{"arch": "transformer", "win_length": 512, "bias": "all", "num_experts": 32, "expert_mlp_ratio": 1, "experts_per_token": 1, "nesterov": false, "epochs": 149.4, "weight_decay": 0.08}
Rows from block 2 of a small sound classifier, named by matrix and row number. Rows with one number belong to one neuron. Each number is 128 + 32 x the weight over its row's rms, rounded and kept within 0 to 255. All counts start at 0. Numbers have three digits each.
Before each neuron's rows are labels from the 100 clips, of 14848, where the neuron reaches its largest size: "strongest on" is what is common among them. Only what is clearly more common there than usual is listed. The data: acted Russian speech (Dusha).
# gate: MLP gate (model.blocks.2.mlp.gate.weight, 416x160), inputs 0-53
# fc1: MLP up (model.blocks.2.mlp.fc1.weight, 416x160), inputs 0-53
# fc2: MLP down (model.blocks.2.mlp.fc2.weight, 160x416, transposed), outputs 0-53

strongest on: emotion: positive
gate.137:096152119164065145130121136126101147126069114123124105140091164169083097177143134171080158112114157149138106133139106173180174172140108130150125114107122071113142
fc1.137:128135109184155156070059095074161168139184109099108125159094149131161116084175141155094135117118165089110184108177089117127160174179084124151067082116148122149134
fc2.137:160145178137144190115120099111134101172128107122099099073138141150098113161132143149225123158169102094119158128120151093113136116110110104129107146075106175169121

strongest on: emotion: neutral
gate.351:131140190156114109084081130126136137139116122083169124138136125154147063114152167151140173173125116111130145177137015125156133128083149107110117124134149123158108
fc1.351:091152117109158133099094130065124127100096191128153159154206098114172128160120129127065177188149181155153136179080081128117138088112146141129122118108152171146127
fc2.351:096073094148183082147130176179106065106125205138152078122093131142136149134142178147102157150136134043079166204110175085100124124115169147182124113149173107129184

strongest on: emotion: positive
gate.138:166093060160079100129155108196080166132178124168137151153178099158123151186165095097107106113188117174102093115163161179158106094095115144148085088094131145115129
fc1.138:069132151198080183159120111092170121096120095119082124132060108154122110198185120117138146118126131115138133160174114102154147111137136186107165121215109168068056
fc2.138:120105101156186158126106108140160134149100073140094174163059124107110157170095167109158095137159101156151089139103159126156125138151119117168141160160119152154120

strongest on: emotion: sad
gate.80:127101118137160162103163137119097109165131112175145160107165094110097140164131084114099122153106113144117105141122138047129127081124127107146071070140064127160151
fc1.80:090161114118090179102153164141136103132080061109153145156142124100187170095143131129141165176144116116138175116093134132112187104187140089102192145190153123114097
fc2.80:161125151085128126074138081125223109104095158109103063131082167175104103144129096126130147126116183117154116084062153076113214133159134162110144163168093119130122

strongest on: emotion: positive
gate.366:164132150051176091137089154168135088094127174173154104118111107054129141127129154147137170169146098134127122114172139083125127111134150172136150105101101145169141
fc1.366:198114118121128148082140144115097126081128197093135148112069177074131113159173157162115157126166144090125165144146181059115117181133085098176173166150143205179177
fc2.366:142161170100165150140129182080138067106134147063054125133119139151169132144102112189089125094118130122171139115129101103092148161082118138099129135164161134089150

strongest on: emotion: positive
gate.59:102137113150109164096134042141159119183141150147108108168140124147064096083155186168210132152059104168143119141173087105149134124147141100129160138139110139158144
fc1.59:184115148115134133198204139144117130097129162062133128152115182133121146102196127124115098081084164187172055164118136067070155170095166112124138103137125129132203
fc2.59:080110151156169114145144171139138123075103107107093129047146095153179125114157140173107066123134144132137159119117116157129122069143148180133107129073096132046140

strongest on: emotion: sad
gate.395:103089178130079127168166127126128101077109117126139115120098179167078137143127090086158087183134110141113142107161100097118090132137138126151107114119188139145157
fc1.395:103085129112099169154152129111205147086084131141139131114158161163103141142101119100188114172133138141115062083085141124163116129190162101156118105130175120093164
fc2.395:109115169088133147176164193112049148136130114101133091110193134148168116127083081188083131136170154146123089096122145192155108131047128092074166147135094135113091

strongest on: emotion: positive
gate.78:059093088169117098157105114117126136129129129076123154099107121110154188156170121088163138139158141092133100097111102094181146108161180061172116119104114100108153
fc1.78:088124140150097115119096104177154120112106117113133160138111151158149114089069066132099163113119127146116110118168139141143093116091065130106119117188070092142103
fc2.78:141168204138104154159122160128171157073143116126049139147174090126103115088074145115111075079161194104125154133124137118129164094148137107121141141134114062158177

strongest on: emotion: neutral
gate.242:042058152198088114165138126172181116086112142195123158155161171120148089146091130129112088091170158130113104114123087152121133157136112129149056099118052172053091
fc1.242:135092124114142074112112161126087135144140176066080131141110108140063132110083077115195147126110165147178171187115146093106134070127145134067146102149124128160122
fc2.242:099077111125133164151132164123087113087149137112055114115120114099097141133109098138156108160132086145040119114094132172131121092138144149086081150106112139087090

strongest on: emotion: sad
gate.313:061128116185127061113108176135115121192138164144151187096144120122131125119145128137124097145134112086157099113130141104177122094130155082131132116142160116089132
fc1.313:071060127156078099083127121088184088153141137115119144136152050129139150131118136159145097134144162141128108128145122129159128141170173079137175133135118119071134
fc2.313:112092086124121064064078150055189164152122128096137133100092145115096072140148069126134148201152138135095134168137119168070140164162182121081124130167127174135126

strongest on: emotion: positive
gate.235:122152170154159159198123138095140098117131111144109090151119105066099127116137108169142113137131159108079162130117126078121162172088070106147076162197140114120138
fc1.235:082207054080154127106102149124051135170130193162153204137126154144139123141120139060099126164193150139132133118126149064129142082145144124167123138192063160157098
fc2.235:146134107093111151080105088157158162152090126166152117155134122058181100127135064094108113163107124170096146121096073100065133106100104139138113142117126145141120

strongest on: emotion: angry
gate.200:172205115141115095111069110163126156141172125081084102104135189133167060144121082180104162093122101056149091161156067126101072195102131115209110173209086136183146
fc1.200:149184151147140122131196148150091050122145177149130131143180118093093165047157157095122092129130137165121102158120169144115165106156140145182129079109088113112105
fc2.200:058146172122076130120148150161096088134122102094143125125112158104201154111099201105153132118127145141107119069134121098209119156179173150185099195107190093116106

strongest on: emotion: sad
gate.364:095120116179143148141109146119112122226112148126114126178106116127095162100156119070099111127098118158127141145143091127104110130105131130130110119114175121123117
fc1.364:137100140147120114175129120163097143166140114111116136150091122097132169140166099100155121148163111060142105144168109124078118110122102091119062149102174067102084
fc2.364:136128091061149129125163137172145099139128113095124081183171121154157087094121072133120135118170202164163116076129118145150132097172142197098148136141063145135132

strongest on: emotion: angry
gate.294:122148162123114139137148106131123087111101143120175172128061114066111145090122119099112140084162147102150094144118096123159147094104122115123156082064117185136109
fc1.294:102125099140138110148130090049086094145124128110171066155132148137189142121158130119131098128147149104092124110101139134126152105151118126075101139111144036120136
fc2.294:132148061082144072202084146144120131133123118130144151124074126051098146089169160074073160159085082153121105117133112144163091102066114141132134109100135086096235

strongest on: emotion: sad
gate.124:120145192098105127161123135173127116143182132112103160052157077068202116107110123134147120097097137087155164105111118137156141106100128056088073119116087145154150
fc1.124:139120106070145130162112100107157131118151123135181097161108158167095155075140099103125076081121108140145120060124116133129081156123102151139155152184168185185116
fc2.124:160146102099108069072111145178127165069108139152168101178163116143152172151151156144108101154111189133108123109121079143129137120150132086132124166140164165152070

strongest on: emotion: positive
gate.118:147104112121141167176161084127135135170154122142098067083131134138148141071176105166131201100145151145155168089132134076120110072121104080108147132132123175177132
fc1.118:105133130088097135172107091131125128187173101117142161107131103128139187159165174144116162157131165125153156078066168130126148105160093106135185188073056151186114
fc2.118:125150139140149125075090127098099163120084142153101089152109161164144139057087134201122143124134139128102113100098155089128183106165088099168114123149132173105147

strongest on: emotion: positive
gate.245:150100086128126089195140107117138129130124118149188159134132132146141152139129160194146151164183179105162123118126170116190164172159133118139130064127118132093151
fc1.245:140082115113200138173149162180101113073073141090098120101119150082128127102131121054127121152132134148163092120102167154150110129065110168123097191139178105115119
fc2.245:128100136089177172141155155180187094077068088116108134086155169129173107110102135143148150163153137073101164109131139175221096179115127102067163144132139052152132

strongest on: emotion: angry
gate.383:100160175093156167192078168081140077141118116094144128149031112115086138122124190151107190147145088081079086075178132127157103131154188136174103115089120162130086
fc1.383:163123113113137114172161092138137121157141043136192063148171153130138119135119143126107130108122143149152191132086098181191168151103120127089137117175186195113096
fc2.383:097202094092148123135151154206148141166145122208138113091106133110095083078114063179136152153113113116117135123130155123129112068076111124119109146094110099105152

strongest on: emotion: sad
gate.151:088088161109168118104115131164161119182078124117147162150201135128111099081070180116132166144175182163145128100143122155146111160071140136107092111196175123153176
fc1.151:129112154109126113127141067089123157168115111186158108116088111146181121131168096178155154178097070122101120109099164097136062144145155075156089097148100133134120
fc2.151:091115184123127156096188085138063126077107143134113059093105112118208131125116141126138160132165121116141115115063175161136164132089133074134171152160158150109099

strongest on: emotion: sad
gate.49:151111098107094156107109135172199157199163147106114159159184113064207110096130104122163109158127139197097147099094124168128150118179171121092143061088105138070143
fc1.49:143102089109095033101102105102132150129077226118146197123164133088140113085112112090078099122115103160131185153169147107173140113133105126122139083057118114145061
fc2.49:114154094198222125124137155155156129115110146165125127136062073142129129108105136086149107151106180140140161170116097117146110099065153177142148156093139214176213

strongest on: emotion: neutral
gate.182:159082088155087103050129152108128088140159106107126164095103141173112138148094110139127170119146151110135098160091103168101158180167176136155122177118074041073163
fc1.182:132167176085134143115142143161098111112119106106167149092138101132126136168120127130107131123073152151154123071092124075176191084160142110129147107157029136147145
fc2.182:155124184156093129152124071159142143159058101113124159147088118166146111148104165036110139176119099111150114116068106100201139176134093177113091068137149109140140

strongest on: emotion: positive
gate.273:120160096146132089102150147108092083139156169111132189084112152104121152180134153124095130094131157074129137130151169133164107122162106087141095097121115160144037
fc1.273:136096111113071144144144133087160131148153167139110116100082150098085132154153140058221104118173074154129165097123123132166177106145048110119117118158160086092107
fc2.273:135153055137174108117114045146067072089154155101083137138130095129153109070104151079136126140085119144106112122122088221130141120124097167104143143098151127113097

strongest on: emotion: angry
gate.168:102143129149113093191101146092156108127117155146177155089139162165185106032130093148105126065153107092118100108135113118105168117154104145159133121147145157119091
fc1.168:114203098133125147113171123082139153158213099183103163172125110167099083136145134081136079156154106128073119105142135134117086141114126080098181156145187084085109
fc2.168:120107137141117170103190133145096177168111146085082130111125100087089151172071154128100093089093103129156088136139170124129166174096122139129176120128079192122169

strongest on: emotion: angry; emotion: positive
gate.406:153119151135137156129178170136130134084127127136152127051124132142127104067088130190109154049121145108149134106087147143090144173102117190146102157119146142061173
fc1.406:136114098145161078127172153148093137124147131152082122096131114091112083033087149163118136058094148139132125099117118176083113132155098068163143141146075150117096
fc2.406:089100138107156119163127148143136077088183156119109072089147140186061160168145133128131129139127155121111139102145097137142100065150089173162150187155114136119076

strongest on: emotion: positive
gate.30:113108164181190131150068030180125146140145145131109111129134098121137081108134100142085166129105127140115127111152138096128104138107147160106118063194159147123125
fc1.30:135182145089076151132136129090121119131099169085111126076100112081148163174096095133127115138106072183127189120181133109085119112128138087097117155117081118097121
fc2.30:100086095097171123115061110108162133103144091158125119110169106174123063148103158098113151115118104111157097144124179149075156072115170081127130141110114155113142

strongest on: emotion: angry
gate.180:099121128076114157156176135149142133110153134156133109141097072055113176128099082093109179155160066119113190046120164168106089113117149167128154071116096151166101
fc1.180:145110110101108074145169050134144120154167110084129077160105096085162174108137129142121138098145100132150166055156183153094172146111141164065081150159126153143109
fc2.180:130146140123078150191161148117174119154145111085142107133124186109108123162144114147145102082126078148161152180152212173128129094090164125132155156146121144124175

strongest on: emotion: sad
gate.186:119097173129141136091140125097169122162131128099147138099147104060143121103111167073179198122113125132091138077148121195118092101110153115127120107117113070096143
fc1.186:137152163096106129134133167162166111131122108104158125126062133157125070058145107166180155130096096131135178146157122133161186096103109144167130203154077136128187
fc2.186:116193133143119061134140152149176141158127132112139127107130178102127132122130101119157121160106068124066138117185148125198149149124170141109096204099069198114113

strongest on: emotion: angry
gate.226:174178137124055144138133129062151098104099132144110079112131106115146152103144166137163120111091134173075118150150129122204115140109124124118219136133167213084137
fc1.226:118104122147144132122098103062131158082127161138096106105126151108103112215118135119143110176103064134167063103107094060100159131178090120158130148158133135128078
fc2.226:152115102112099078094138136128091136092184145109148173140198106147111119106144196124194151152122123123085112155144137095107176127113130116086052117095136118115126

strongest on: emotion: positive
gate.150:155052195118108183078148086173059112136152085065095126118076069140126149072119153157145071097084114115145136097098064133165116142130125126148156109157117115107081
fc1.150:096138154105076115147129123228135115105087118133173087154145096199176128142136050095114106151126109109043118158185132124152137118117110119140130181188140094106164
fc2.150:076135114140145153096178144173173167109130190142149147137159078109196131147126180141177151124125182156141093153077110144092134082140159128161096141123084117068129

strongest on: emotion: positive
gate.195:154120107066137141141138104138119125140169113176107081118162106172128174121174116153155129109093135120111053120119174118083107112164126158148028144134082124158081
fc1.195:140121151097146126158119098121103161118120183188156111108201109085135144167104155178178057162127133100061079099178120165101107172146169087127146108109118132109111
fc2.195:072082108162111108148209133196163121095118106122159108153138098141098083134131145081140103191153141149100131063143124083143135134156125127105125062100180137155164

strongest on: emotion: positive
gate.157:122136105151131146155125173099157135149127008088079144082129109169135071092091208139102064140153053174162160083089134149142130118190041136133132079146154106068152
fc1.157:156122108173095152160084186143128130140123090134141111131147175098084099086052143141092078096114125193154154101123129135110155127132076168125160173115117130106118
fc2.157:127099192137135099111145081179187121159174109142118114117156094129111170102120138164142079134144194192173137126138111080129110170057091069139096135093138157092100

strongest on: emotion: positive
gate.117:123090099154099118170132186161082149107144128074149067207153084136127137078116143082058114129131124194088165106137135103093147118119140096141167127125153137080154
fc1.117:111120162162050088130104134108153149122103114128138118104133151095118103116138164104126120130151075140126109126140147162125047130124171205101109094110107139135130
fc2.117:138130125145083053201088190165137166079171088139078107171156146141132141141107142173124092106093157145167158130088177151119086135177146112136184134148147120155141

strongest on: emotion: neutral
gate.293:165090148100138179087171131138203135126125132147124163130130114172159174165145111095149058146088120097118072160081075088117115150128112107073180156153097076150120
fc1.293:107095120165122118108103151141095108103111116132155156134151142125135111169127111129166125131103204134172115134091088128111148081086091114192095094066149147131098
fc2.293:109102160150142121082142101091151139171079164118212123053117149106178148097153108180090161105125154112093168180115053119150158049123122099107158176138109096144148

strongest on: emotion: angry; emotion: positive
gate.192:118100124119129140131133121170103127108092099193169100112124157135136140099070174120098135118134080136141177152134112135120181078153121138139091109135122124186074
fc1.192:120116137161088141126131080167056128124125066190149157110054131174094138129117171099137089121186123171136159149139082154144142125130130116125127138110088134125096
fc2.192:157109164143092137166069177115144200147166128123136090114079137101147180164084134136090127092121162079165183130084143127103096103060157193153169137118187153146156

strongest on: emotion: positive
gate.183:149088106155099156150130098141171125137215108169127096121173092098132202142136113119143118103105135206052157114142171161112190142143119111119130089158124164079168
fc1.183:093129130105152111119124110122122190097110169133147168103138213165169123126144129118121156108132105083131128155138060098158167071081170128124190211102110110240099
fc2.183:080155122139101173106190140117180162152116140128140106072097136101130146106136082074114177141143129121099130104101076181112162185131158148143183094123198154078114

strongest on: emotion: angry
gate.223:086159110121129129111076120114076124153114134114156149122159107134049087157087112140125122066193140118126118176162124185175126094110101140147122125137072157157145
fc1.223:135123151102157082137108121103173088142107174144074158149173145108093082154156188114222121122161127110098134198175176078152146128117138115136139126108140089091205
fc2.223:153162068141186142122155147131083086084120130151142112088146159127183147114131170136142131087141153078125123083100115170128106122130146145113177095123116107211178

strongest on: emotion: angry
gate.121:097117215126155076103152137162130140134206164057140152090110117104124116148117128134118099084124155126142126142128138136158102153172170111096157141107103070086124
fc1.121:071174160120119127097139206116134065111129144104179123196064157112108111115098189094127106173175126130147108114137157057094093105123164151134156131130112124155142
fc2.121:084081181131136141108119069124129041157168113137100142062140092042159153097061137137127144151104109111148118169136139151169134135112128106074148173171137122089091

strongest on: emotion: neutral
gate.96:153158164136176164097203084081081103106104106093102116149160160049117148145084152046143119157125168092086103115127123028135115066125130097116151177123110138117099
fc1.96:099103195078102054167095154150172170138146152168176126089100113171116137153179140111162180082135096166123111089136124179093123137152146070173126119134137130164151
fc2.96:074105199097185115145146108141125118109120130127089124143080093164175134158142171138144175102182082141108131152173075109115056210107177108095078143174145149158127

strongest on: emotion: angry
gate.112:114070149174102103169148108151232180084149116152136156094112113128110128144180119138141156097153146152172166099116123132151160098139154096125178153078153176128115
fc1.112:145075177130126120135115149095183158100150114145148127052134095065113190089109142121104100120168197134110151134124101105117133071121165130115168155164106160141120
fc2.112:131119144122200158134158072107122115155109098194165139188171139090112122143131126117103079140102179067102138155134123136161058155130171112050096077107101140126156

strongest on: emotion: neutral
gate.283:132137096104068126114068154186126161108131025090091065176129182131179115129197114140145166075106110113111169100078129152116145120129172098156108135116088127137060
fc1.283:135084114126179165136126133128089115128083133119151144116144151156060146136047099102097117156115130109096104146137085131131151128108130122102099077152211090103151
fc2.283:098109121113189109137163072103128163109072148110148138098094130168098139171167106115106109065162103101153080107134103176142143133184094121101188160079130108151117