Rows from expert 12 of block 3, named by matrix and row number. Rows with one number belong to one neuron. Each number is 128 + 32 x the weight over its row's rms, rounded and kept within 0 to 255. All counts start at 0.
# gate: expert gate (model.blocks.3.mlp.gate, 32x160x160), inputs 0-159
# up: expert up (model.blocks.3.mlp.up, 32x160x160), inputs 0-159
# down: expert down (model.blocks.3.mlp.down, 32x160x160, transposed), outputs 0-159
gate.93 [120 115 128  76 130 167  90 146 145 154 155 170 134 119 159 117 102  98 158 144  98 148  99  99 149 171 108 146 158  64 135 140  98 118 142 127 116 115  70 150 123 146  99 188 126 110 170 142 119  79 200 132 134 155 105 197 154 121 169 139 126 153 200 110 114 102 134 140 168 143 100 135  71 139 127  98  78  85  61 132 146 131 125 120 124 110 160  92 105 115 101 115 162 108 183  92 119 172  55  97 148  88  92 100 101 147 189  73 123 175 133 131 119 171 145 144 171 176 181 104 139 108 118 188 143 113 133 116 202  98 143 107  72 131 123 139 118 115 170 180 142  54 119 140 129 150  88  50  65 165 149 125 146 108  98  89 114 130 165 128]
up.93 [100 144  73 225 139 142 187 105 117 108 138 121 137 138 148 137 220 171 146 139 192 135 153 119  98  92 130 173  75 168 145  62 100 138 113 134 142 179 148 111 116 121 120  95 219 162 113  92 136 177 129 151 104 119 129  89  82 130 164  77 148 128  85 129 177 130 125 119  85 148 141 153 160 116 116 114 138 183 113 117 110  87  78 150 183 120 122 112 181 115 109 161 154 138 150  95 145  39 139 126 124 163 138  99 125 103 107 143 157  92 100 153 117 124  92 100  88 124 124 117  92 108 124 110  89 180 101 182  98 141 119 150 101  88 130  91  89 225 127 130 118 152 181 162 195  96 160 135 116 125 123 121 135 146 176 123 129 151 126 132]
down.93 [154 129 145 133 174 148 139  52 143 170 154 202  72 155 132 135 144  85 175 132 136 169 118 139 153 122 184 137 200 129 171 162 129 108 146 163 176 113  60 100  75  87 126 199  92 115 154 163 155 114 133 172 127 169 125  69  93 162 184 142 127 177 135 155 160 140  99 168 156  95 141 105 103 178  92 126 131 160 108 142 122 135 154  99 118  87 196 181 131 141 149  94  99 119 128 106 160 185 149 109 102 156 159 194 100 160 151 119 139 146 151  57 141 126 146 130 132  91 123 107 142 115 122 136 150 140 163 141 133 169 161 149 112 118 148 115  66 167 114 185  83 157 143 136 110  82 148 107  92 144 161 123  84  92 125 113 203 139 169 133]
gate.94 [152 121 156 107 157  98 165 110 138 110  90 134 127 121  82 159 157  89 150 169 109 116 162 134  73 128 104 115 136 170 135 126  83  55 121 111 163  87 147 139  99 137 139  56 147 105 130 184 147  87 117  84 135  74  69 108 163 140 134  67 107 112  88 114 110  75 123 141 113  76 192 122 169 173 124 147 154 112 150  85 169 158 131 105  80 139 121  74 163 129 123  79  77 100 116 101 203 173 120 122 134 139 114 182 151 131 154 121 133 152  61 100  68 145 136 160 125 124 131  75 103 144  96 168 140 115  68  89 122 119 175 126 150 105 119 146 135  70 120  88 105 124 155  65  89  92 161  86 113 148  67 139 156  93 109  77 136 126 185 123]
up.94 [112 127 129 157  83  84 112 128 157 124 103 140  97 112 127 132 109 179 169 106 134 150 171 157 134 151 142  80 182 141 197 130 188 110 194 100 158 149  97 112 159 114  81 175 136 109 126 109 151  38 131  93 127 132  94  94 160  95 165 122  88  99 135 131 124 119  88 107 137 137 159  91  64 108 162 104 113  87 122 111  81 135 114 150 104 113 133 103 125  82 117 135 103 155 147 134 111 203 110 181 131 113 164  64 107 173 126 169 148 128 121 146 132 127 131 118 146 148 145  77  72 124 160 124 104 134 161 157 146  85 158 152  91  69 161  65 113  67 161 195 120  94 101  54 168  99  97 168 161 145 157 160 144 139 148 106 202 121 118  73]
down.94 [121 114 152  74 145 130  97 123 135  98 103 128 120  86 231 135 143 163 157  98  32 119 137 112 113  90 124 115 125 117  87  89 163 134 126  79 102 161 154  80 114 146 181  51 118 152 137 126 132 159 165 119 156 103 160 151 154 183 146 100 147  98 141 148 102 100  72  98 170 103 132 146 155 158  62 156  80 131 124 171 135 114 141 102 128  91 105 137 102 114 130 127 118 100 182 120 131 176 126 154 106 119 119 184 148  97 109 111  38 150 129 141 110 104  72 213 138 141 156 123 138 169 172 154 108 147 119 135 139 122 174 136  97 153  88 147 167  86  90 151  96 169  89 110 115 113 119 109 141 141 186  90 199 100 130  86 151 186 158 121]
gate.95 [126 150  84 106 114  56 112 123 155 100 145 135 127 150 175 104 134 102 117 148 109 147  98 135  42 150 140  73 140 148 166 174 154 120 139  72 165 141 123 128 136 163 125 133 122  99 132 142 132 136  67 200 133 104 168 136 172 120 144 155 193 168 128 140 134 122 187 138 127 139  56 108 144 119 113 176 169 158 136 145 167  96 169  91 104 102 116 200 106 220 116 158  89 144 139  74  98 119 132 135 155 100 133 132 127 169 109 142  75 114  81  92 123 151 157 106 100 128 118  82 162 124 121 174 131 120 181  39  98 137  96  79 156 149 179 130 145 177 137 134  85 162 121 109  82 117 143 159  59 170 133 125 113 123 135 107 147  74 106  79]
up.95 [143 154 157  80 150 103 171 153 186  81 117 142 122 186 120 116 128 168 112 156 125 145 148 102 108 174 156  94  98 152 154 190 113  93 146  65 121  53 129 166 116 161  86 110 131  65 180 153 156 121  92 117 135 120 140 168 142  99 139 175 167 134 142 186  64  67 195  87 117 115 106 128 153 123 145 196 147 153 129  87 123 136 127 122 170 117 112 152 130 177 133 129  95 166 175 125 115 158 127 113 172 104 182 151 171 133 147 165 101 107 113 127 158 104 137 104 149 168 105 130 129  89 106 182 147 152 138 119 107 121 133 101 163 159 188 119  40 162 104 136 126 141 102  70  85 135 146 190  66 123 113 129 133 106 176 152 176  89  90 100]
down.95 [139 133 183 144 158 193 159 130 138 176 141 155  93 165 217 132 139 142 155  88 159 166 185 146 152 140 148 126 158 167 130 118 153 134 119 144 178 160 100 120 113 171 131 107 145 189 137 119 125 165 133 108  99  80 128 163 158 130 130 138  72  82 152 141 142 126 126 131 131 146  90 110 141 157 115 164 134 132 106 144 185 166  98 121 116 150 178 111 151  69 193  64 166 148 202 126 107 121 114 110 152 101 162 130 135 118 119 152 148  71 128 165 134 133 155 127 123 136  71  75 145 187  91 115 162 129 125  96 156 178 180 127 109  90 154 103 129 159 152 126 180 108 198  82 130 135 100 101 138  60 131 137 198 152  58  65 135 158  83 148]
gate.96 [126 119 196  81  71 191 106  84 133  93 137 132 121 152 106 156 150 118 123 141 209 152 125  93 100 135 137 104  63 160 178 132  84  61 116 137  93 107 152 126 150 103 109 145 148 135 132 143 149  76 161 120 125 104 137 158 124  52 103 135 142 223 162 156 112  96 102  90 125 118 105 161 154 126 107  93 115 132 147 155 142 151 117 132 221 173 115 113 121 126 133 119 155 133 157  89 121  59 166 105 133 141 101  93 164 124 129  88  34  97 135  84  98  63 116 146 154  76 125 127 143 147 114 144  93  87 171 119 114  92 108 110 149 127 121 138 133 118  88 127 178 134  83 231 149 132 138 122 169 115 108 178 114 130 144 133  77 119 132 110]
up.96 [ 67 104  81 128  80  85 149 111  83 129 159 118  93 174 158 109 167 143 103 138 185  24 106 140  76  84 173 155 147 172 106 128 112 164 105 113 108 152 132 129  88  96 116 166  76 118  66 147 151 123 152 120 125 111 164 141  99 125 138 118  65 131 115 101 140 140 183 115 135 159 137 143  89 114 165 164 120 104 131 146  97 190 126  83 114 140 193 123 148  89 168 147 126 142 129 143 145 114 118 184 128 117  86 151 177 116 134 152 117 140 118 118 112 124 105 109  63 178 112  85 137  90 129 156 188 133 108 172 150 126  52 140 140 154  78 155 111 160  55 184 127 190 123 157  96 110 180 124 118 167 155  63 116 100  80 131  96 117 120 139]
down.96 [192 172  99 148 101 116 155 104  96 187 133  56 143  54 153 139 117 147 121  93 146 141 175 115 135  61 152  91 116 121 143 143 104 125  94  80 133 131 226  85 145 100 152  98 119 121 156 159 130  93 162 123 137 114 111 160 134 151 119 129 116 177 146  78  87 129 158 130 134 133 142 129 123 158 128 143 168 168  90 145 104 139 213 129 140 125 178 103 157 162 143 110 123 176 131 132 156 138  77 126 117 161 119 138 147  97 169 101 123 115  95 144  93 135 114 128  95  71  78 178 150 133  74 158 125  87 112 124  88 146 171  42 140 123 133  86 177 171  82 128 221 150 206 148 180 145 117 158 131 137 150  95 146 143 148 122 134 115  86 142]
gate.97 [142 134  68 142 113 121 144  78 136 112 120  60 125 143 119 101 111 125 171 176  79 150  87 150 120 133 156 111 106 142 132  81 129 144 147 122 116 143 105 116 147 133  85  80  52 102 130 120 119 161 108  86 133 158 122 160 156 169  97  95 126  98 152 134  33 123 112 117  56 103 212 114 138 134 144 157  83 104 220 163 145 104 128 163 111  83  78  95 132 137 134 140 158 145 133 131 116 224 123 123 150  95 149 132 167 132 117 124 202 122 115 117 122 161 119  69 149 122 147 160  97 163 148  97 167 151 147 191 120  98 126 110 108 115 101 133 148 144 100  33 118 142 152 139 132 132 172 132 116 137 184  84 172 114  96 139  71 151 102  71]
up.97 [105  93 175 148 116 118 137 151  95  77 126 120 154  96 130  61 134 152 104 139 156 159 149  95 110 125  97 152 119  94  41 182 167 179  61 135 116  67 152 149 141 118 118  94  87 127 112 111  86 168  98 160 179 126 177  90 155 140 133 142 156 134 134  78 107 128 118 162  85 121  97  63 109  49 122 163 129 141  79 117 108 105 184  86 111  88 146 159  91 139  96  69 103 178 105 178 141 175 116 162 116 129 110  98 105 157 150 132 109 132 124  43 152 110  72 190 138 112  86 159 162 130  94 127 165 193 180 134 157 202  93 121 128 151 130 153 123 143 138 111 136 134  85 131 124 189 137 154 134 131 103 106 124 102  94 104 126 157 129 132]
down.97 [131 196  96 133 155 143  84 146 142 140  93 107 135 197 101 116 104 108 121 157 132 176 137 141 153 141 127 127 128 129 158  84 103 129 124 164 165 138  65 113 163 132 151 160  76  89 166 128 126 186 139 185 119 123 111 133 121 119 159 144 158 105  73  92 119 110 148  75  98  76 169  94  84 128 163 176 114  99 125 145 191 125 157 155 103 123 177  89 166 138 122 163 103 187 142 104  88 167  67 131 118 157 132 184  88 163 100 148 154  94 136 136 185 119 129 121 131 122  92 172  42 129  73 134  60 113 145 201 196 116 134 117 141 145  99 103 115 150 165 169 164 134 142 174 119 160 165 113 130 181 139 127 123 111 118 131 186 129 201 161]
gate.98 [126  88 150 137 185 133 157 100 143 130 128 167 184 163 184 173 151 126 104 161 190  80 172 184  73 151 124 157 122  38 139 148 140 123 108 110 129  78  89 107 130 180 122 125 126 104 154 155 138 194  96 103 113 116  73  73 138 137 103 123 117  73 128 121 125 161 141  90  90 106 151 157 108 116 133 147 159 146 112 155 157 104  89 153 128 101 148 145  96 179  64 143 130 103 113  87 139 114 118 120 140 143 128 110 167 102 210 131 135 115 126 130 108 127 100 153 118  64 127 145 130 167  63 146 117  90 161  81 103  84  65  78 152 159 130 106  89 146 143 155 134 118 159 112 173 131 248  98 128 140  83 123 108 148  78 119 122 128 128 167]
up.98 [108 119 115 124 134 141 176 121 126 195 131 153 131 161 140 208 127 126 104 159 151  59 142 111  97 110 124 103 151  54 155 142 139 138 137 124 140  82 127 130 186 136 156  54 106 141 148 158 145 152  45 159 132 179 129 139 169 130 123  81 156 105 140 104 144  80 130  95 126 117 104 145 133 128 143 106 184 132 157 164 103 119 110 163 137 119 178 134  95 139  70 132 142 150 162 131 106 136 168 131 134 152 158 118 168 133 210 132 118 129 132 157 131 134 110 124 140  82 155 123 138 162 135 179 114  71 126  97 148 149  83  97 152 167 115 150 129 179 147 130 188 145 157  82 230 148 227 111 158 117  99 179 174 108 110 135 203 133 183 134]
down.98 [ 80 113 172 157  87 157 113  89 131 142 156 133 165 162 148 114 120 183 140 148 180 129 115 122 205 207 181 152 103 115 127 163 155  87 132 140 127 168 166 146 131 211 135 144 114 136 102 124 168 147 122 165 119 117 120 126 118 114 114  85 157 110 123 178  97 129 187 137 131 109 201 144 159 142 120 141  77 110 179 158  93 154 107 183 169 135 101 167  98 108 179 172 148 150 190 137 124 114 114 120 136 149 139 128  79 130 138 155  77 154 131  86 110 168  88  93 124 216  72 109 103 135 178 165 154 117 116 110 145 127  90 108 152 155 147 137 170  63 154 172 108  97  87 161 147 188 136  99 129 162 201 114 114 117 131 163 137 145 162  88]
gate.99 [119 153 144 124 117  82 107  90 114 139 100 172  91 185 130 181 133 136  92 123 146 153  96 185 163 159 107  90 108 144 135 121 137 137 106  83 144 137 101 132 121  98 137 147 109 196 197 150 147 100 140 153  98 150 148 128 161 145 146  75 113 221 106 184 131 190 102  98 145 144 115  91 144 156 120 107  74 191 107 105  79 171 162 149  97 164 119  95 101 144 130  88 125  93  49 134 124  99 128 148 108  91 111 154  93 105 164 140 147  76 118  66 131 153 113  87 112 172 104  81  66 113 154 121 107 108 156  69  72 226 147 100 101 112 116 115 143 122 177 131 151 128  94 110 105 136 144 124 147  77 144  93 140  79  97 163  95 143 116  87]
up.99 [ 89 184 139 152 138 130 114 101 117 114 115 149 168 202 120 149 192 108  87  86 171 145 118 135 158 166 122  69 157 141 176  71 138 200 150  98 113 133 126 101 129 135 160 131 149 201 156 137  84 122 115 132  57 136 193  86 125 157  99  81 119 168 101 162 131 175 103 145 168 108 143 142 132 178 135 114 114 155 138 138 119 155 137 159  81 119 137  65 121 189 180 157 146 111 126 141 140  99 123  93 129 124 125 185 107  58 130 160 163  98 149 120  85 136  93 154 170 113  85 111  84 126  87 123 140 122 149 127  68 179 168  65  93 127 140  92 100 108 108 175 119 128 101 136 119 138 133 147 184  59  96 119 153 179 135 138 143 182 135  82]
down.99 [ 68 139 132 103 123 144 148 113 133 134 164 135  62 161  87 184 149 133 245  65 173 116 106 169 127  89 182  64 120 136  78 133 139 118 144 131 123 129  96 136 160 112  92 110 152  97 156 114  74 120 110 161 142 104 135 100 140 145  94 120 128 157 131 140 118 127 105 102  96  81 145 132 132  89 125 115 163 176 166 117 214  84  63 124 101  89 147  80 125  59 124  94 166  77 125 176 180 140 121 149 153 103 164 137 173 128 153 166 149 159 132 121 116 128 176 180 128 111 137  88 149 125 137 159 119 130  78 132 152  98 156 114  80 157 148 115 163  95 172 100  83  95 145 153 142 161 123 154  64 117 105 144  93 110  96  89 174 107 160 176]